Weights of a small image classifier: patch size [2, 2], soap at rate 0.0013.
Rows from block 7, named by matrix and row number. Rows with one number belong to one neuron. Each number is 128 + 32 x the weight over its row's rms, rounded and kept within 0 to 255. All counts start at 0. Numbers have three digits each. After the name is the row's rms in percent of the matrix's.
# gate: MLP gate (model.blocks.7.mlp.gate.weight, 256x96), inputs 0-95
# fc1: MLP up (model.blocks.7.mlp.fc1.weight, 256x96), inputs 0-95
# fc2: MLP down (model.blocks.7.mlp.fc2.weight, 96x256, transposed), outputs 0-95
gate.23 121:106100174060155143078132178156121073093117145099122144139139117132119131109097142095143148112137165158145154146097154183103156134136154120142117068117118112197143140058088177168068140153073154141101149069098164132087088120125119075157114216074120103098086118111081106116127107103111082136
fc1.23 116:147174167167103078150073111089134096099120117104128119079158154201143144161124146086106174138073186113117117156140092064111066137110125091106101168111173154173178130091183114142092099110143147110143171155124102134173112050099106126170094173096160139131106115083107167091113092148122142142
fc2.23 108:138102162145125051102101164114177090152120125187064089129095145199156132130102154101063099179092143088132144144115151122149156196132098191104159174131091151139128072117107130105187168095149196118111149116069122143098163128122123167087116062131152101136127091123148126144124130081108118126
gate.24 107:074175141173177093095134138174143123069117181150112118100102043127119088136196168103157139127102082128155130113123125083126196113160149124099141119120083180070161110095123127150079129141168119124156140118102135125126116151143080121101024116120076088094135103139130129109176119162181119120
fc1.24 098:059092125131138069168109100074177145150137148139177130103050101070136165083136113084103136185152147074135150119148162127154145099139187114179144088136143126155138131133100149070155156130139103140109119108050174085167136107115135158090107126133105128193114116165093121149179118112092147068
fc2.24 108:119137121160121091043160118134110171153158171113112118090144096141084134119107165099153187141156094116120113083099068087097136093117191135119140149108145156125146173073163087125051111168162183075184105100138121140152073160111129189158125154181121144162106099109113156085105085117116100124
gate.25 103:123105100090162126106160076171132123180067130153106128123090149155105121174076123187158158150106132134103151144147149061090116148098066117086100144149166173089187164111122150155068130157147100137170146175120086099095158112106116105091081166200133121120155148157071179162131128096152167119
fc1.25 096:161111089120158128112138166132091133083132162073133111165130099081068117120167110167111130148137110162149156101115053112118154180111069147099114135190165114068155160126115120102146126140103122107102091092123120130061071096069142181143180082105128137143133114117162094134142176124161107226
fc2.25 098:126143103090173087131129158136089137132159183169128097144148129163147085120089113108081101162147137138154138117032074143114131170138037182146104074118154140082113154109133140166162114162140144154106138166121150127117108083170162170164104113106147172113157079073126160077163156067150165121
gate.26 102:109168122130074110193145142163088119170078167169136128139151147149088140144112140154103143188059118114080085100091122154127108160179154164080155143151152118113124120091120146106118130179130175082130138122061172165121049104142175137119161137137143086152095121042181170131170125132122148133
fc1.26 095:098130133179119165140122155139168141194166144062127060119097093122125119111097092147133139107135152162126136174155150072156107082118094143163154154125179166166117122181155129143088107145157167127127151089087125193183086146078093203181126176114154162112137142105070132098114078138120091151
fc2.26 094:084163194100141144092098162144110189150110126132111146103120176135124073125133097087171123113188136114141089080155136141084114208128140097118162225133125130102129157168123174139063083103123143109105096115100097060125154152115088127127113180089166153125091152175140088087161130153108132117
gate.27 092:150109173149132163154094163164109175142142097145104121102069100172130076157128158069176164138131151124172175119103169143126089145117131113186140077149131166142124091131139071114078157117091128138113145157091172078072127124104169078113154195177142089131100129098157093105125073093134057114
fc1.27 082:101123126122151178090095159163097160134151078132170129128120122097088151120131190158145124097108104070185179190109113142081113216102128160101165076184085101133119144161083133167102167118128144157113115092059081158162111112115058154103159134174153134160097146133074133120128118122129148154
fc2.27 099:140128159099178175116095114093087174086166139152129192132092137151201106129140115180131165134137135137093160112180103144116108076082173140154092118126132119141147098083180150149095137125170125154085092143084111188106158183199100142186061117101129091142159135136100144081142111131169110089
gate.28 100:132142111087112122118173105111117179086133142119131174116089151110139148157197138132064143082129168123126080146094137076147125167136121165137150137081109093188141081182103096081196098120137113165116172146129149150129182183140097087152131091106181124122102108150147112236138081147145153137
fc1.28 102:114160131125119173135154105129119118126112157079173119153152149183111110101125185142131077103102106159088130085054133175114141167084132096053188197141139151156114118138105129200186149164177137135078193128101163136134095129077125105137130094108079148118085094165148118178140183124124127127
fc2.28 095:064130146163099138142185120160111179121143092150132145165122187136191167093116154185112172112141129115114173128155063126150080071118139123153066124076098098125181062117141145092127066068140104162132194110072076116062133102132105137106103166140137093113132150125104140140129121122112114115
gate.29 082:115088156151167132072151143080137077141117238094166097073099215154079064133107155166123142091124167110148154166071122148114115115118092080127132064127120137139133081110113125097134123109126143103117108098181083139152122109154072122143116103129169153097095185120100164132140104121156142101
fc1.29 102:121125130125068096158170084165122130074124098136098065048143160140167159110111097123112136104093116146152092169119099163114109188141148134098117117127124080140205155119110210179071146123098210150152099116140109112129068103129115135131133123148128123101158128163187083100159118102073164136
fc2.29 102:110119163068118136115079173117123160150106130193096144137129157203167154116160164148105038090132198172182148159144113122162118116168130110112109168210082088132089147170100148139091144134049144083128130125115121144141122174079132164104111149117117157130112103128142074113171140149121119148
gate.30 091:140147089089142123196147133165119151121115174168112118131138085152092154150126056121170092107136131108134139169170142126156120163148122138199068110109124133098101133088137127131138143130112160115133187091085099159104076057197125207107159117182112084180142120109090105097054089136120140127
fc1.30 108:128123121137186098119156108172152162147083105105173117156147102155103115076166181160161146165164197188078126101163164129098064121119141134115142127151159124125147070132130101064131133193113105112204094154140120116061119155096177164110144106104150137117099152052092091119098134156149113142
fc2.30 097:091081071122079136126141132164089125151115128090152189144153103098165138089187091103151105078116134116165129080144207125137109164108186177107124165103134146145107121144124131105118105145102087192126159142075108104079122107107150138119156145153083153053050176135108147156124150200135110130
gate.31 102:083105092138096063129111136112065130125137072065185087120119119157116160110167137165160168123151109083118103115095110179125065062149163094105117108110124133154166134166129090090155179160077170160072109099102153115158134168109139134118142158118150106090138133136102166120102137100160191050
fc1.31 120:108120182148087136068119144162137129153159132077066144171169097152138095110123179137094174120123167123121203128101105124174188153136112147101102166165127104136103155149155084089120039117196152112139113087088095167170112137080130109102159121094100098091176097142122137099162144102143143077
fc2.31 102:128202149152147102139159129138106108121177135183075120097098113149156206118163115129135119142088105131101132131070088081101128138163121129125079154119099170131155136125142146100120164105136166067156148142099165112115242205093059177091124142152130146098103088122160130149115141083142157117
gate.32 088:133124101142155185175126141190154123140143074091109176133110154183140128084116087146065130144135109154125146140127127162152160138155188166145129065071122162167088097093088165047103119147089133115130131164119154131116155121130175144095087140177059142108110183071098129148083166156144094147
fc1.32 090:155119116122173186109136133101141147099187136095186158189139084130114144091154117136127177078144054111165090093174162150128128132151137069134136113034128072154122103157129110111135121176090149135159126162162146138163130150176154111110133128083093115117091138089054088141147169152101170089
fc2.32 097:128047092125161110103136103146118082146123111138130139148150131127102162084104144130152102096070144173098163125170172096129194125138132145099131141090142085155117181098091147116114170155158163200083118166128147089129126070106126125102197079191104145099131167197119189149108111137071148104
gate.33 091:124110067131148078120168133101136121069111108135120202116130067181206146141117134155088101122104137145141078151076113156136102156172144112138140091064126121118100113154124081147155120090117089100196114126166141113185177148104074078097146105091188152096131075133084138092089130148116134159
fc1.33 097:097147092150130158163159144094047086104153134114114154139137094142152151117172181105138085090193189136119100172158165162120209116112088125128103149174130092107121155149070114143142109115177121176144097125140088096130063073171133094117103094113164139153100104133086091085176100159147108099
fc2.33 102:066127074112131124180157120099116097207124122120112097174185142146133127117127131169106092124126112034098153151145173159121141085145103152060143156100135149122131115086087112070108126060173108129159136150107168137063140118111118109155124142076181122129087123094129157139074088083078130101
gate.34 102:080116141085138119098091128137113116063164100117125143163176088110138072108128126147115057132144104201115157113118116112110111120102159156209110128144080161149117142089102147174112134134100107219062079131054136179137173172111123123086095153103124116140137131088161098182133127149141124174
fc1.34 090:118134113131082121128116147143134153109126151129194124136140114116078162145136149072100118109135174120126087145105194098131071137121088083138133178061180171112168131118149123153084160125175145103209152107138117109156097143182106160093073124066153193098129160116129134138114097092179168053
fc2.34 092:159142113140123179124076092097104142119095073071078114109085168126140148154094101069144145147086149115136153105064177141152109132084086176090124160066132103087149192117076099139155134098143125090084134138077108094077138133184154123070082155144166113172135117103154123117116151166145093090
gate.35 089:177149112130095169119124131176092092108124091134138112118094188189149153112100147101113134167088050166122136162116184105116077137127120111107072113119178098100109157089099103159153175131089113185141163144113136143124102101160190096105128086118146119087148124162146213144100165071082077137
fc1.35 090:135087115105152157161130128173134107145125189120123128135145104168165128175123126143127138152183114077160113152185066166061183141148106121109112120129042153116110124168149141108143181138114156149147086062083143085119097167085161150133105151069094161129121141208090128142111193126133173108
fc2.35 101:162067142090104117100127190140112087130109132158132151146099127147134108114114068069135043156130133086220081164207099168088163125125118116095126127149072128094146117121152120104115115109119121121192125166108120128102212136141125102188150169112140125189152125077135134122137116115154173131
gate.36 083:148083079170175075121125150153116179094124134070122104068163064177108086118162141177099136100121083202125072142128156127099130171143132120235097091115168131169169115129090131101100206105122104123142116162106100110133101142142107094137136103119129114116099171095142093144126127149125106096
fc1.36 091:112126176171173131133106128132124103100100072115170129161160144132108180129218137163160127137107162178145176151164131138134138137131108145174080130076139161103102128117094107156092062115095114166156085133120101086086098158161118166104204126104144140159095077111203101118113145090082100180
fc2.36 097:148166114106140088123119101086198135104083139153121115190111163090106144176128125127121159157157067088128119156095174138080108117163070180114117144113068162103095096158113115114145149081059070183120136158097208152133133155107185172163141176117149175114095120131141152115138119107109095095
gate.37 097:103109136134078143116105174085115149112100129149134125132092186176204109121177113109080187122096077114112163100157181127097078199127133126141146126165054186160133091140147081115143084110151114113127072110089115084112117077091076135067132187160133150114127116134152099120132161139119104163
fc1.37 096:144148197105121131154096125174135124190108131118167140130134131095154195118131109112110144108114169103099152078097131075113133110150111129154104088148134130110132152117141132139146076109123140110131110120132105094242141065155158171208089120082167160089177164043093155122079162109149136105
fc2.37 096:138158103080109204186162121138121202130116130079139174101086156159147133133131138141142095016139155131140104083122064181144183171141132157133122118129080152180183123100140095140119142167114109168102085152137113162152102132135201121140081135132127200141136130116166128129138132092117113150
gate.38 115:092115121104159113133155118172095088106174121072155113100148109058149107116194131093117168157124147145087142131124104082154138085168154169120166105057143089135148143055099134129109140137102088117121091135108116139158035150134179098093112125154089159104141151181177115106083201165145120128
fc1.38 107:097113139181169166150100126116112169091093134048122141118153126120108123175116153178139137060117197122176107118118114140086054146140044173128131093205128115089091118120125104127130115072119143132114099127089079084203162114128122133158110115167113130138122114112117177094086161164163147110
fc2.38 102:139136153175155162136063160207089108152140143120107137166164159158174105088096141150090116115099114139157081116168139100132123114112093147083162104123123110177170101137040161066077134096107125142170136184135147104122161121204100158137119140140139156136098113103175160151074125187179125150
gate.39 104:100118182172098157113097117112187198130170106126157125156131157113122100164091162165073133116115151080173120127088137130072171136138092138104131153158156120130195109093130127142125132053124079092114092083119156130136157141151065130167151111131143092114128058080130106143147079141116192052
fc1.39 106:122112125162150112147152158144074144132157114106168129128168132165116112119180125091149150129164139122063123112120115161149055118135084134136170170105194145085109108108063116116166138160139060098050114121133154107069069138119138118120128148171118105138194097118052132173166172143099069107
fc2.39 106:103085116111077107130154081170140147129149138148128200144166126154123122132140110089119124135144141122103118144118070076156143100131134125118101136086136056092172180059171069135106184055099136155127122168128174134117193125092108150174096092138103188097125137162199112110126137076135080134
gate.40 088:081118183151157109140152120172126174172116106122116138111117153171167174131112125150091190117140098076129088107120124124153150151061142117072125135143123177144112117161180181103118123201105170108173130072099150106093182141119185123136139133154111084180132164058177134177118096190132142133
fc1.40 099:157145126123148117106099054110160133148116096129156163084138125123186199121151132105159108076106162112172134143163114116153103083127116049158141106115112141162159144181210101165112131155217152137141180138130127110138079125097096132052129152151083097164149116082086141148117180146126125161
fc2.40 097:117065150150136145110144143083147153123103087140154138112157131152119160087118140135153147098086163083205128107151114118117083068121187096134081120113192118127129137082142116137115105109109123151162117134149157126161124216114112104118047147107102120080087214162077093119126128189089158081
gate.41 101:145100122110149102173118135160152084128131132112156112097139104162106085127072065156115150189157090135135125118090150101060102164109095149114128074095139144140171084139124149154127141109162066118114082168178131087173167082085090066164194139138170121124119096101154114063124153092194138114
fc1.41 098:168128172127143151148109087130157101094111116116123114139078157141113118086148147112134149162133128191108099069089136116144155129061106144189159129100153080102121169208168111136153153175125102168106115118113136226149111139103171143121146132152046085160159132145179098159091064110101097131
fc2.41 105:125188191114081085178121149140121150139103140176103079149168144080111140113161118138114166111147085076133161159072171077106151097149170129180073142169117127132131169115144111122150132201146184052129141127106111141131164093091111075083159125113150114129112093101119074150146119094116194122
gate.42 082:114131101151103180089114126105121156088112176201114136138122100057180119071116160135194193083120126162105170200127141122079128115159130112135099081092156120105165116125126111089088127075114071109117146169163109177110118115138142078110079041163125153108132132144131112158153135101103147096
fc1.42 088:123114127170111086182091084138122154055170152117169106109124132028127099105120149105114108159133178136151110075121122160161107113110125145060125158153102138106116113145072075059161153091104191138120071119130146086115093125079179120126127165094107105118118118162201148169126130092113105110
fc2.42 099:172137139150142175167167146091055179075135141078126097152133159101147156097119137162142156093117097137106074128132059118153137142131114167139126114167118083157187169117174135158124068127104203171087124130132195148136105125200135122148190147062105122156105156107139096119128086143114162141
gate.43 103:111135153152152088126144214089096090133177100182145136143108107094120141165167134111158163157146144137142098107178186133107113171142131208081109116169121128120118181165119154136127124136154136128083159080174182152072113101132144166104086161138118170111153065067129137189101164128153162169
fc1.43 102:126128118115123132131069106185070117137123113142155104119133152094145119159112106234148125169191170102130105131123183119151110105107093093191098158148153128133114130116080152174080129179147129149156114095098129123125135077137101099107087098105085151124061094109133098101119145061080203177
fc2.43 104:170139125109182096153143136144163109132100083155166128127138140185105142064115129131111118115090143123086136133117158089165093122177220125086132139249181188146109172112135138089117143143128109160127118159094133113128156142100111108167134101170097084127098134116068142101056170102108104114
gate.44 098:140173057127163123156111122132100156166096188126185155173145117113125111090186082132088164130103129173153075155175132106141158109112126178143151109121203032104085140160118113075088131178167097104102097107141146155116165131140112142126110127094132081143074103120177119087097135132120086154
fc1.44 099:168130067087149089075150166117087154125099140093138161146124153195158101098085099152191135110101155123141117153159158158113108111093168109117117191097143167153159115097144084137111114152153173136052073117104164112115104192116113151143145120124099151027137121097081140176152134121147159092
fc2.44 099:144108193105166129143118180171108132155165112121119109120111080151145112113125100177201156072160092104186100174191141106127105160103127176087126114088067056126169125168142103118163099166147165148105178088156127096110114087126155139143146116121122186141073118114092100086140087109093154091
gate.45 114:172119107125082159123071171043141145086116168170100121123162134152124063130124110098196115130079068119129130171046168080146090113111137153115090111142123149092141100086148163121133155155128130179097139143089069159091117131152136103113046114112149132141132117140132141193173146167109104153
fc1.45 108:142120134145157155107112125163187132151096110135110140144135130088151147091135151211212071098157119137130110142094090118094139056175142106160139095148101152113110142165172104099123105143149155124098113134118193169046088087109165122080156179125142171193143090145141153080167178130144134144
fc2.45 105:104088129133105225159116174069152153119072113147136129055121131109122142087127124130075103094102132097171112131142125208112149173088132146129181090059193192159119110104106096146140165119064139105102133121125085114171122115152087178116144093137171113118157120106071120141125145125116147100
gate.46 081:085142106092080197116135101161146164083128101067132141083060056141081110140137135075126153098124133118103148166134204128103110110140092074101175116160164112167103145117135129132178136146091143078116076140185099171075139157112133106150132049100113136099143139136115129139182116158103150097
fc1.46 096:102141121132081108144195092137089146136140145092151143091129094143142110099112165076132073147113166105166132126137152152088194141146205087135119104126127102104132119128117190171158132102144045112103120148169125155148101136146097097068163142088138188136152116238116125175090130107101139161
fc2.46 097:148120122102156085142119203169147125135144124150133151044110113124172151114122154127092100120124148099065079150172140132146099096119145158147113143085167106155154090104100164142222112095108122144067187136122188209129100100166135062130112110175129154121103103122073098171127112115132161136
gate.47 096:106140141120152148082166104064134115071095163091109139114161146126116144114135146094100135141154162123100170167143134121121159120165125108140086176135109105063096111126169144103101140108090101209108152100121091183083147108127139183125041171190128184075138122158159113197115141105101136070
fc1.47 099:131148163121132153151136138144151155129090092192108091126103105170140220124123068154148111118066108099130174089186114103132091166094170163199138181153131120139120179165145159101132145081113148101113134146154141189079149123142137124079139163100180110094074104113179187094143151120109158141
fc2.47 097:105045104122105127146139090115102127150129180067171157119190117143090153094158139099132144126112145131119063115108123098095180152146128215082180101117156156104173129129120126144140088135127154145069065129138086086087117164134178090169134132106136087151120114145143169099120174096126202090
gate.48 100:125124084154129085169134115157097100132210100117115156106110103154150139098087110076148117105163127208138141090136165156156142133112123150104202155099177145094097167144094137081158112145090115134091077138117186081117132205146091149113098097156169158131170136089142063146098074124133170136
fc1.48 099:108085135093151142077126121119159124108106070160136145169165125130161175127130150120087125182105124157150139115125096147130127122164134096124100109159147127183106063136134142099142148115159116165097093175117063115117091112223134134050208168153081124166136158087080182150080106115113081159
fc2.48 097:082088131095120130147142061155113091094143106044158132080177062151131151131176084158166151139139120082119116095149118069084143124151131124105122112060132144060105127123141174069161162122087142097126138182140142155144149119145155128134144143146146138150136102117174156090186124151154062198
gate.49 101:050111166139113128104148105104153161152108134126104118122134141085121060052167125139122113141159117153157063121148126085137127130192138127154058071099134174165116149146134113096085181116152139180046062123113168167123143114131113130087123110122123210108142110151100125157113150135177183127
fc1.49 101:091120136044075123126122120101115157070140197152097135119126154124103153095105119193119125133150135119181148082069130144149101102119075123109140094120167136058145080180076118120123132153177115164073137149136096124108129122145107109158112107156139169075119118109116116134115125091197139021
fc2.49 097:158145108159098158222165134215163127131118120142121159139098111134137086157114103125141168094115091059108174162155128074152106145127161157110117132102117143168180160168135110177124094159131162115104135063119062097135111127138076136131131169142113093135110167222157123149152144103141068136
gate.50 090:132166154159111128116123139174119161075140217178169077083151141095126094128103134147093079126108155151143118128125121088113131137095119177126145136060145096108122142116127137104148091139085172120106110166143178171169140135096104165052113076187113187163167143153145078091142122086106053121
fc1.50 097:121114165069132203137169140161109097132117071107136116053171100085142148130098140109101080122161126164171127162117117110128092153133131144165163134058111141116099120114154161129144079166172121124114113105107144125140111120094095091133108107088086106112105117099088055192210125106215115153
fc2.50 095:112174140089142112140148093047140146106079106073157067111101144157098092108116146176183106093127149137084096163131136146130144128148158190167139118105074090074099110172165125173102135101137161123111165106166089144143154154109126081134090178171153110183159108157127085146147136078197121094
gate.51 109:088151093160144105159139131129154113123116121108152156135106118188209136147139132104175125144136114150100158190138109158112170229114096116086127118131115140099094115074104123135150114097139142127167116081224132098117129120097136071110094159162170169045126127090132114076122137119208104123
fc1.51 108:142112068120104142115109190183087137103075080170116138144156104092143122200117122116159100132127105059138177096169170133077052126188132100093163073121120114158139105063095116138109138115102069157095126135117140103159162159113124073110114132148130094081152118094104135084071122108094102128
fc2.51 116:082075156085145103144079127161147204136124109155122144108140074154179169106169118129105138106171108163109128101105174149082178116102107106092115140113134140130083184173114125103120194104139092162126040157099151075123094129121132059143114116182101133113132164087117118145146136097180064120
gate.52 117:142110127135132119144108116138123159123131087143130171140166082161139142116169147144144094101099096206209086111080135142175130124165172130099150138144079163177116115127178093092108058127112120150077131094107115136063176111109118086019120146111108108202118097160106150138123152122169108111
fc1.52 099:162112122142163183127133141153106105155130086148061131126126097160119110172126106057132097134137161052193090100125143138142082095175099171114133187146113194101161111128068172147148045117134158109133176098088141207139146120142110121135131125105102113141097171131152134168071103161153121127
fc2.52 110:142118132085121131132081127079114129130114107213121153129119097138164114065096154164104075127190145107167165152104195185127145124099160107151149128153149129159064125126099135127146101108149179119062116149191097129122077121150038095099131079129153129144125117097106062153165188137133139135
gate.53 098:129154171088179123122154120092101089173104081139127116151126078106102118141165106149106152199132142159162179143115152136150123089076155081091114170130068109053111176109139140138107124130096158124162078095106061138189114110097134113103172186148095096137061151164095156161124116172175122128
fc1.53 108:108081105093127149153124136114132160124077147125130137118059179151101176155138159177133081186125151130164154144102099171099186128072132132177178116096136133153144183121084141114137123112166152111153132147164141155085051121104115187149125172144062087108166134135171097139185175102139081086
fc2.53 102:101128122128141135167142083124136085168124139189150104161143175147116105127122090087157145094100126102107079126119118115148173131102121165157124144119135157114123187099177072154143053148133140105119057118127156155162056110111112142104066084189095146120099089116049048116110176156106121160
gate.54 090:046136081085160129162139099151118096149135169103136110204116119099167177143099148115169089083085096149126130163192128104120069072141124169124099124126072083120104135152153161109107155106104075195137089145158060163168127131166155113124116093087184153094110120124133121131094126164094118101
fc1.54 097:088142092137129110130153113098119139086143154198123140094141153133095110150137158137108145196091117163101121164119095135073112134166123168125160144160129140181138078130170104148170120195161124135052113153168174191140144135160185117182148131194124124085166121101151071181117112066130096089
fc2.54 098:136097098156089107156108104107156193116165109163162155114123134118057096131111094111112132103158156106132099096116102121139151136130175121123106126149133085111120204083174102168138156141172155167081120217109120106178113147074090190101159162169179135085122112185066139159137141096101170114
gate.55 100:153106153131158110093104098168083171189127123156150166095141145104138070160151112113101147065198187132142086098135101158088143117153150118100095097091144105135109128178130136112126161109116110103135123089173065144120144151089126096111082054081144137095098148162052116083147095062153161111
fc1.55 099:106120111099152162108140147137108147104062127175130128056123071074059159157103124189160177120145108147168103147095205098096154138137091147133113074149129147082193149145158064130137154152102073150121105177156130117117165082121154093160146181129130094148121120102149128126089106075137119174
fc2.55 103:101172173106139127148143114113124149139121137040140102125081096123079083148084091034106101124143125163085075101118131146067098126121151148110178149104116100070137171132108157067154138121155126137126178110105101106140128145110118113145108175174194137138155221079150161094112105139120109098
gate.56 107:195146112093089096136102138153156171136125058132151078141136098210207096148110161112111166110113154231106097084153111092131096098131125122073146107087097165118124146159129068128133099115113107180134140134081166176130131166127128115106131102107155148135111140135086144101116123111143209158
fc1.56 106:087114116092141150121157186130111125144098065053105114145195125120090114113129104128131135148122174111118108158077119155088093144133148168125119174171118202109098117155139107132058146130145122139130163161143135136144095195072105063163124133108202128138161071108074109094108147166114139199
fc2.56 100:079102156194102122118125131069127167144124106114142088078149194114098107064120128196067175123127108139118102170125184079174161144144123118088153132156131144128129095159140125080158136164115144093157156152128092181081153146146127049140094162178122114132107069152119147184169176134110137140
gate.57 093:134121158127174182109047113109117175079129117114096149170122140117101159176113092103093171153173165123097135114081128133128096075135138170109100090193127124077128112141106103138085114122067081144170151094126145170165182139150129160135081058149170096108100108115169118074119101081094116171
fc1.57 090:166168147168065171116124093082095162107121155115158156111149116129142128129144117134117170114151173119165155114179096108115033117083099126140170117129176207163143088166099113107155146129175113096075107135118140147129102080096158057109129101155158108105168161169160137104092090145081129067
fc2.57 091:141115150169109151111174147140121102059149102084144045144149121102133066165137125147111120169091107147107059122136086133118132125176182124171107162072153140124142089144145095088139081146165141164087130178137103051148101189139179149163133137104092148132169097093105114162086173149116164096
gate.58 091:165100116160110145181115136102158151110140125180152106113126108143118144132125119170102129125099101140143113131146095155131160132115164205093123181172112100119152110104155163157128110138139096131114200230142088145158083167147158115159060119196124105163066186080103139177134127155058163107
fc1.58 086:114135153102113150154144144129123127111180118093151115112103166115124188086119094107115100136145150146110137094068110081168059167095058138106133161155171165129136130123132142138102148113142084060038114130077208158123143115111125162186132079141086113167180140154154124199129114141093092144
fc2.58 091:134072190083155095087102100108097113110143163138125153129094099199113139161194136145169159117172135171138126151197173159101128066110109178149135146166152150135102132102132079091130112104143143157158170130124188118163125156174121102136171123171122079099142155142106129073126082115099162048
gate.59 103:117110126110184106092146102153131172160131098109114137086169082147129129123107137055173108082170138166129132090124103105130049044144142116132127108090147107082091146127119078139152109116088131158135120128148192069136193152128180131188107125120124123120092155095146092100156201091134099067
fc1.59 097:135076146075163146103085120115115170108159100136165109118113121158147149179126102146168105103136089129144099127077164105143144163158148131106051122049087146080081155098153142178144105119112136109103149095086174132094172152182117132078162154141154175100129081078117217102146100174143128114
fc2.59 102:121057126139122092111125192126156111149163111099103171181160161102162125134085175078104082141113161095177163081146122158129140138157108058096151138110174078136124213148095155106144155176168169186103129111123137120155138109124166099154137100150106159126135165149105101117183171091115102194
gate.61 103:118119162122116151124092143098109159115199102082132149183103101153071126117165138133063140163113115125106135170164137074148118128142126150140139212098099128073094135151071053132099091147158114105108111145114084175143101162122134129156096073135130102121114161135167105164127178111051091200
fc1.61 088:135115105114103118117062105072178112127080127122139153116132147161179145089140095085156095130129147151106098205171096172134115127137130159075171054103188076133141074085105141178135076134133152175099161181176094113165144093148095091173132148087114152143152132109071129167128151100131128108
fc2.61 106:137124181090121142129148156149113173151166150118076137140168088083100098120166171151144139137129159060081101132131075146161122175096172129097123106120087158102134151118148130078130127092167092082126099103099213145131186143115109054124091141160117154123049192069141167135137134147095127154
gate.62 106:204118118149110092086100112151117135114074115131114118190068071141119154110152108137154083116119092106160150079126151074140135178068087127156138184142119092137130108134110129153088166140121101128081147128144172158180100130101186043085182109139137153154116153160140150194096129110151071137
fc1.62 106:121118124150084125139123102121115114188131066160128160156156112096129097147165104098143148061112102155098143125124165142172153135186161143126127164055105044175112216121188130132135076122147129186127127175137162162144181119163142125122105097104145073140159141107121050104161130087112130104
fc2.62 108:101127091153117100162108148156056117125189146116102136142120139093092131114163174185070090123088124118110098114117090124153169125152190174173089119101091169175165126156112084091108149095138150089134144144130122128089091124127070163071058136121195142121074170116148102156131168173127076136
gate.63 102:088153150161138173137161131107130155124160034068144144143124049116089129103122172187170096134075134129053126130127126098109150128106155159124119076126108166147127191101101123085130109101136146128155072112111132161124118209171139096098131145119128079087169159147120137102081190157128112163
fc1.63 104:116133171143124145143109167154114119106101167193150127091138217119112125142106153130133101160128134127073085121086150104110061162114190120179186069151178107158147148122095129114111114116112102121073140109137184065109158214131121120135146177146116123069078139171115132153117125160071139158
fc2.63 116:144166153158037163154152063096121177150128092088142115106169146109115109124114141103080132109142139149132160132167106111073195090161136078123178102140177092105149089159171126096106123121149166135094094180104149162126165129085128088096085138130147099148130143125148086117183059124136157053
gate.64 104:148175162177135112125099127096099206107141076114103098153099168154103156160144152156101138110123134154139129111061100126128093099108205121141109175102107170161160163117115141062137150103125175159089050133114102148127145118103141150147066106090073123161185147141131143073091167173082121156
fc1.64 104:083079165180144181157140183146104084113113054149099103154139138129079150134177111169183172151136218110136153113077163110156167158117154132126117181087134126141102135128112146112141160169128107093124061122134156170202163148137169152127158157104107081079112138151122121139163090130154120164
fc2.64 105:112134183116136081138135168116129100116140131161123090171191124138117156073134116112132092144177143137138080073156139166136209100172107117087189144128116083044115141155083180121132160076169108094145146159121120150146195126094166125123196078112103096101152110072123107154126152155108160116
gate.65 085:147167110149154182081099155148108090112181159123091113149082128126158148147126113161128136201100160141139121064080153093134158120157090128115143107131156151158071091123136105192107057195103108127117173099130075161114163134106109102097116143157168117123130176077149125066130131109093107041
fc1.65 087:085151132151137183138064136113129130127174138120095145130115091171123100107113115138145100119163183139120075089064139114109135146148130101140084118128132165121138171082127096076097108108214213151136135087130170154145146155210120064173188140121129087098170139104164127137125182173100109124
fc2.65 090:176107115172134110061130193143110065126105118095160173136079092132131095133142109149135174072100168119138086137125167106121124081127100133182087087136067146118132120158076128133144171102083052114138094143179127110162057162124178124128153105153177083137087143114129129079176154124104120104
gate.66 100:135115119142159082103118145162146153131095162164109166133122123196115188187137131101096165094084099123156146152140151166124113110081146088213047126122121071103151113184136121107139156127152139154073158148098126161055149080141118155102099169179084099160097133172125104127063109107132149118
fc1.66 094:105149117129137178100165130112168178143140159173122090126130106079132157083155106120064125143173110101116143137087143194083080095082113108057164111082200150127168130064112069120081150113137135107105118149127160140129074147160130088133075127095110168055155109125144133148113173094126155164
fc2.66 100:123116111146124122172140140106082101128160192114183130124210131133105152139122126138143144133106057148121169168198114089136111081095099150094075170131067189109126178166126113071144106178113072100139096123115106140176103115142061170127135136098154136103163055095119130124115106141182141123
gate.67 099:060116106035147119165137134113118098180160123135157084129099078165154124082139106118151143099106119163164173124139055086157163117092150149162154140089088184160145131170134126136138115090162143136170082153097141061126162128132159140115130159137087106108150182162147120178118063150083075116
fc1.67 107:157181135139136074152101141164132149176150190093117143154097128188134139161124103107090130112148107075174139132157086179112137132128065177107122126099116123072168113104119073119100110195179133191126113148113110133168141137127105144107111066123135108165075116180153124162131089109232112131
fc2.67 099:128123047148136127103112170126060099152117152083134116138110151172127176102085171093107069127144148135198099142157129133097125066131074137113145125166072124210096147172126123089055099128132194124079142128106066118161082095105146139084130099108102126164105151141124135120121161082131125103
gate.68 089:074117105143104161136044164173150166089131071168122111126141106136119116089133141174194164114112177167130132128053159078129148181140111102136107094057138107135119151156145154094100141106125087127106101120140206127168169160143138157161164132111186123102099171188105098079161141119112132115
fc1.68 108:124133126074121112148158116121095136082069174091185137116142146102093100166106121090178152081099096181110117134090150134133125055083129170137145150068122125101051129181087160132137151154073125155119096157146137118108177106148081123137112119183217158135114181158112141113148162130087136165
fc2.68 099:172114162069109082194178182164095114140100111154194145186169149125160157137169170059184132203116126129097129093132121196151079136149149130141129142190169123104110102167096126125152088135088148159123136116106148166146141115137166137165120090185128129114118175147127154091088151123162109122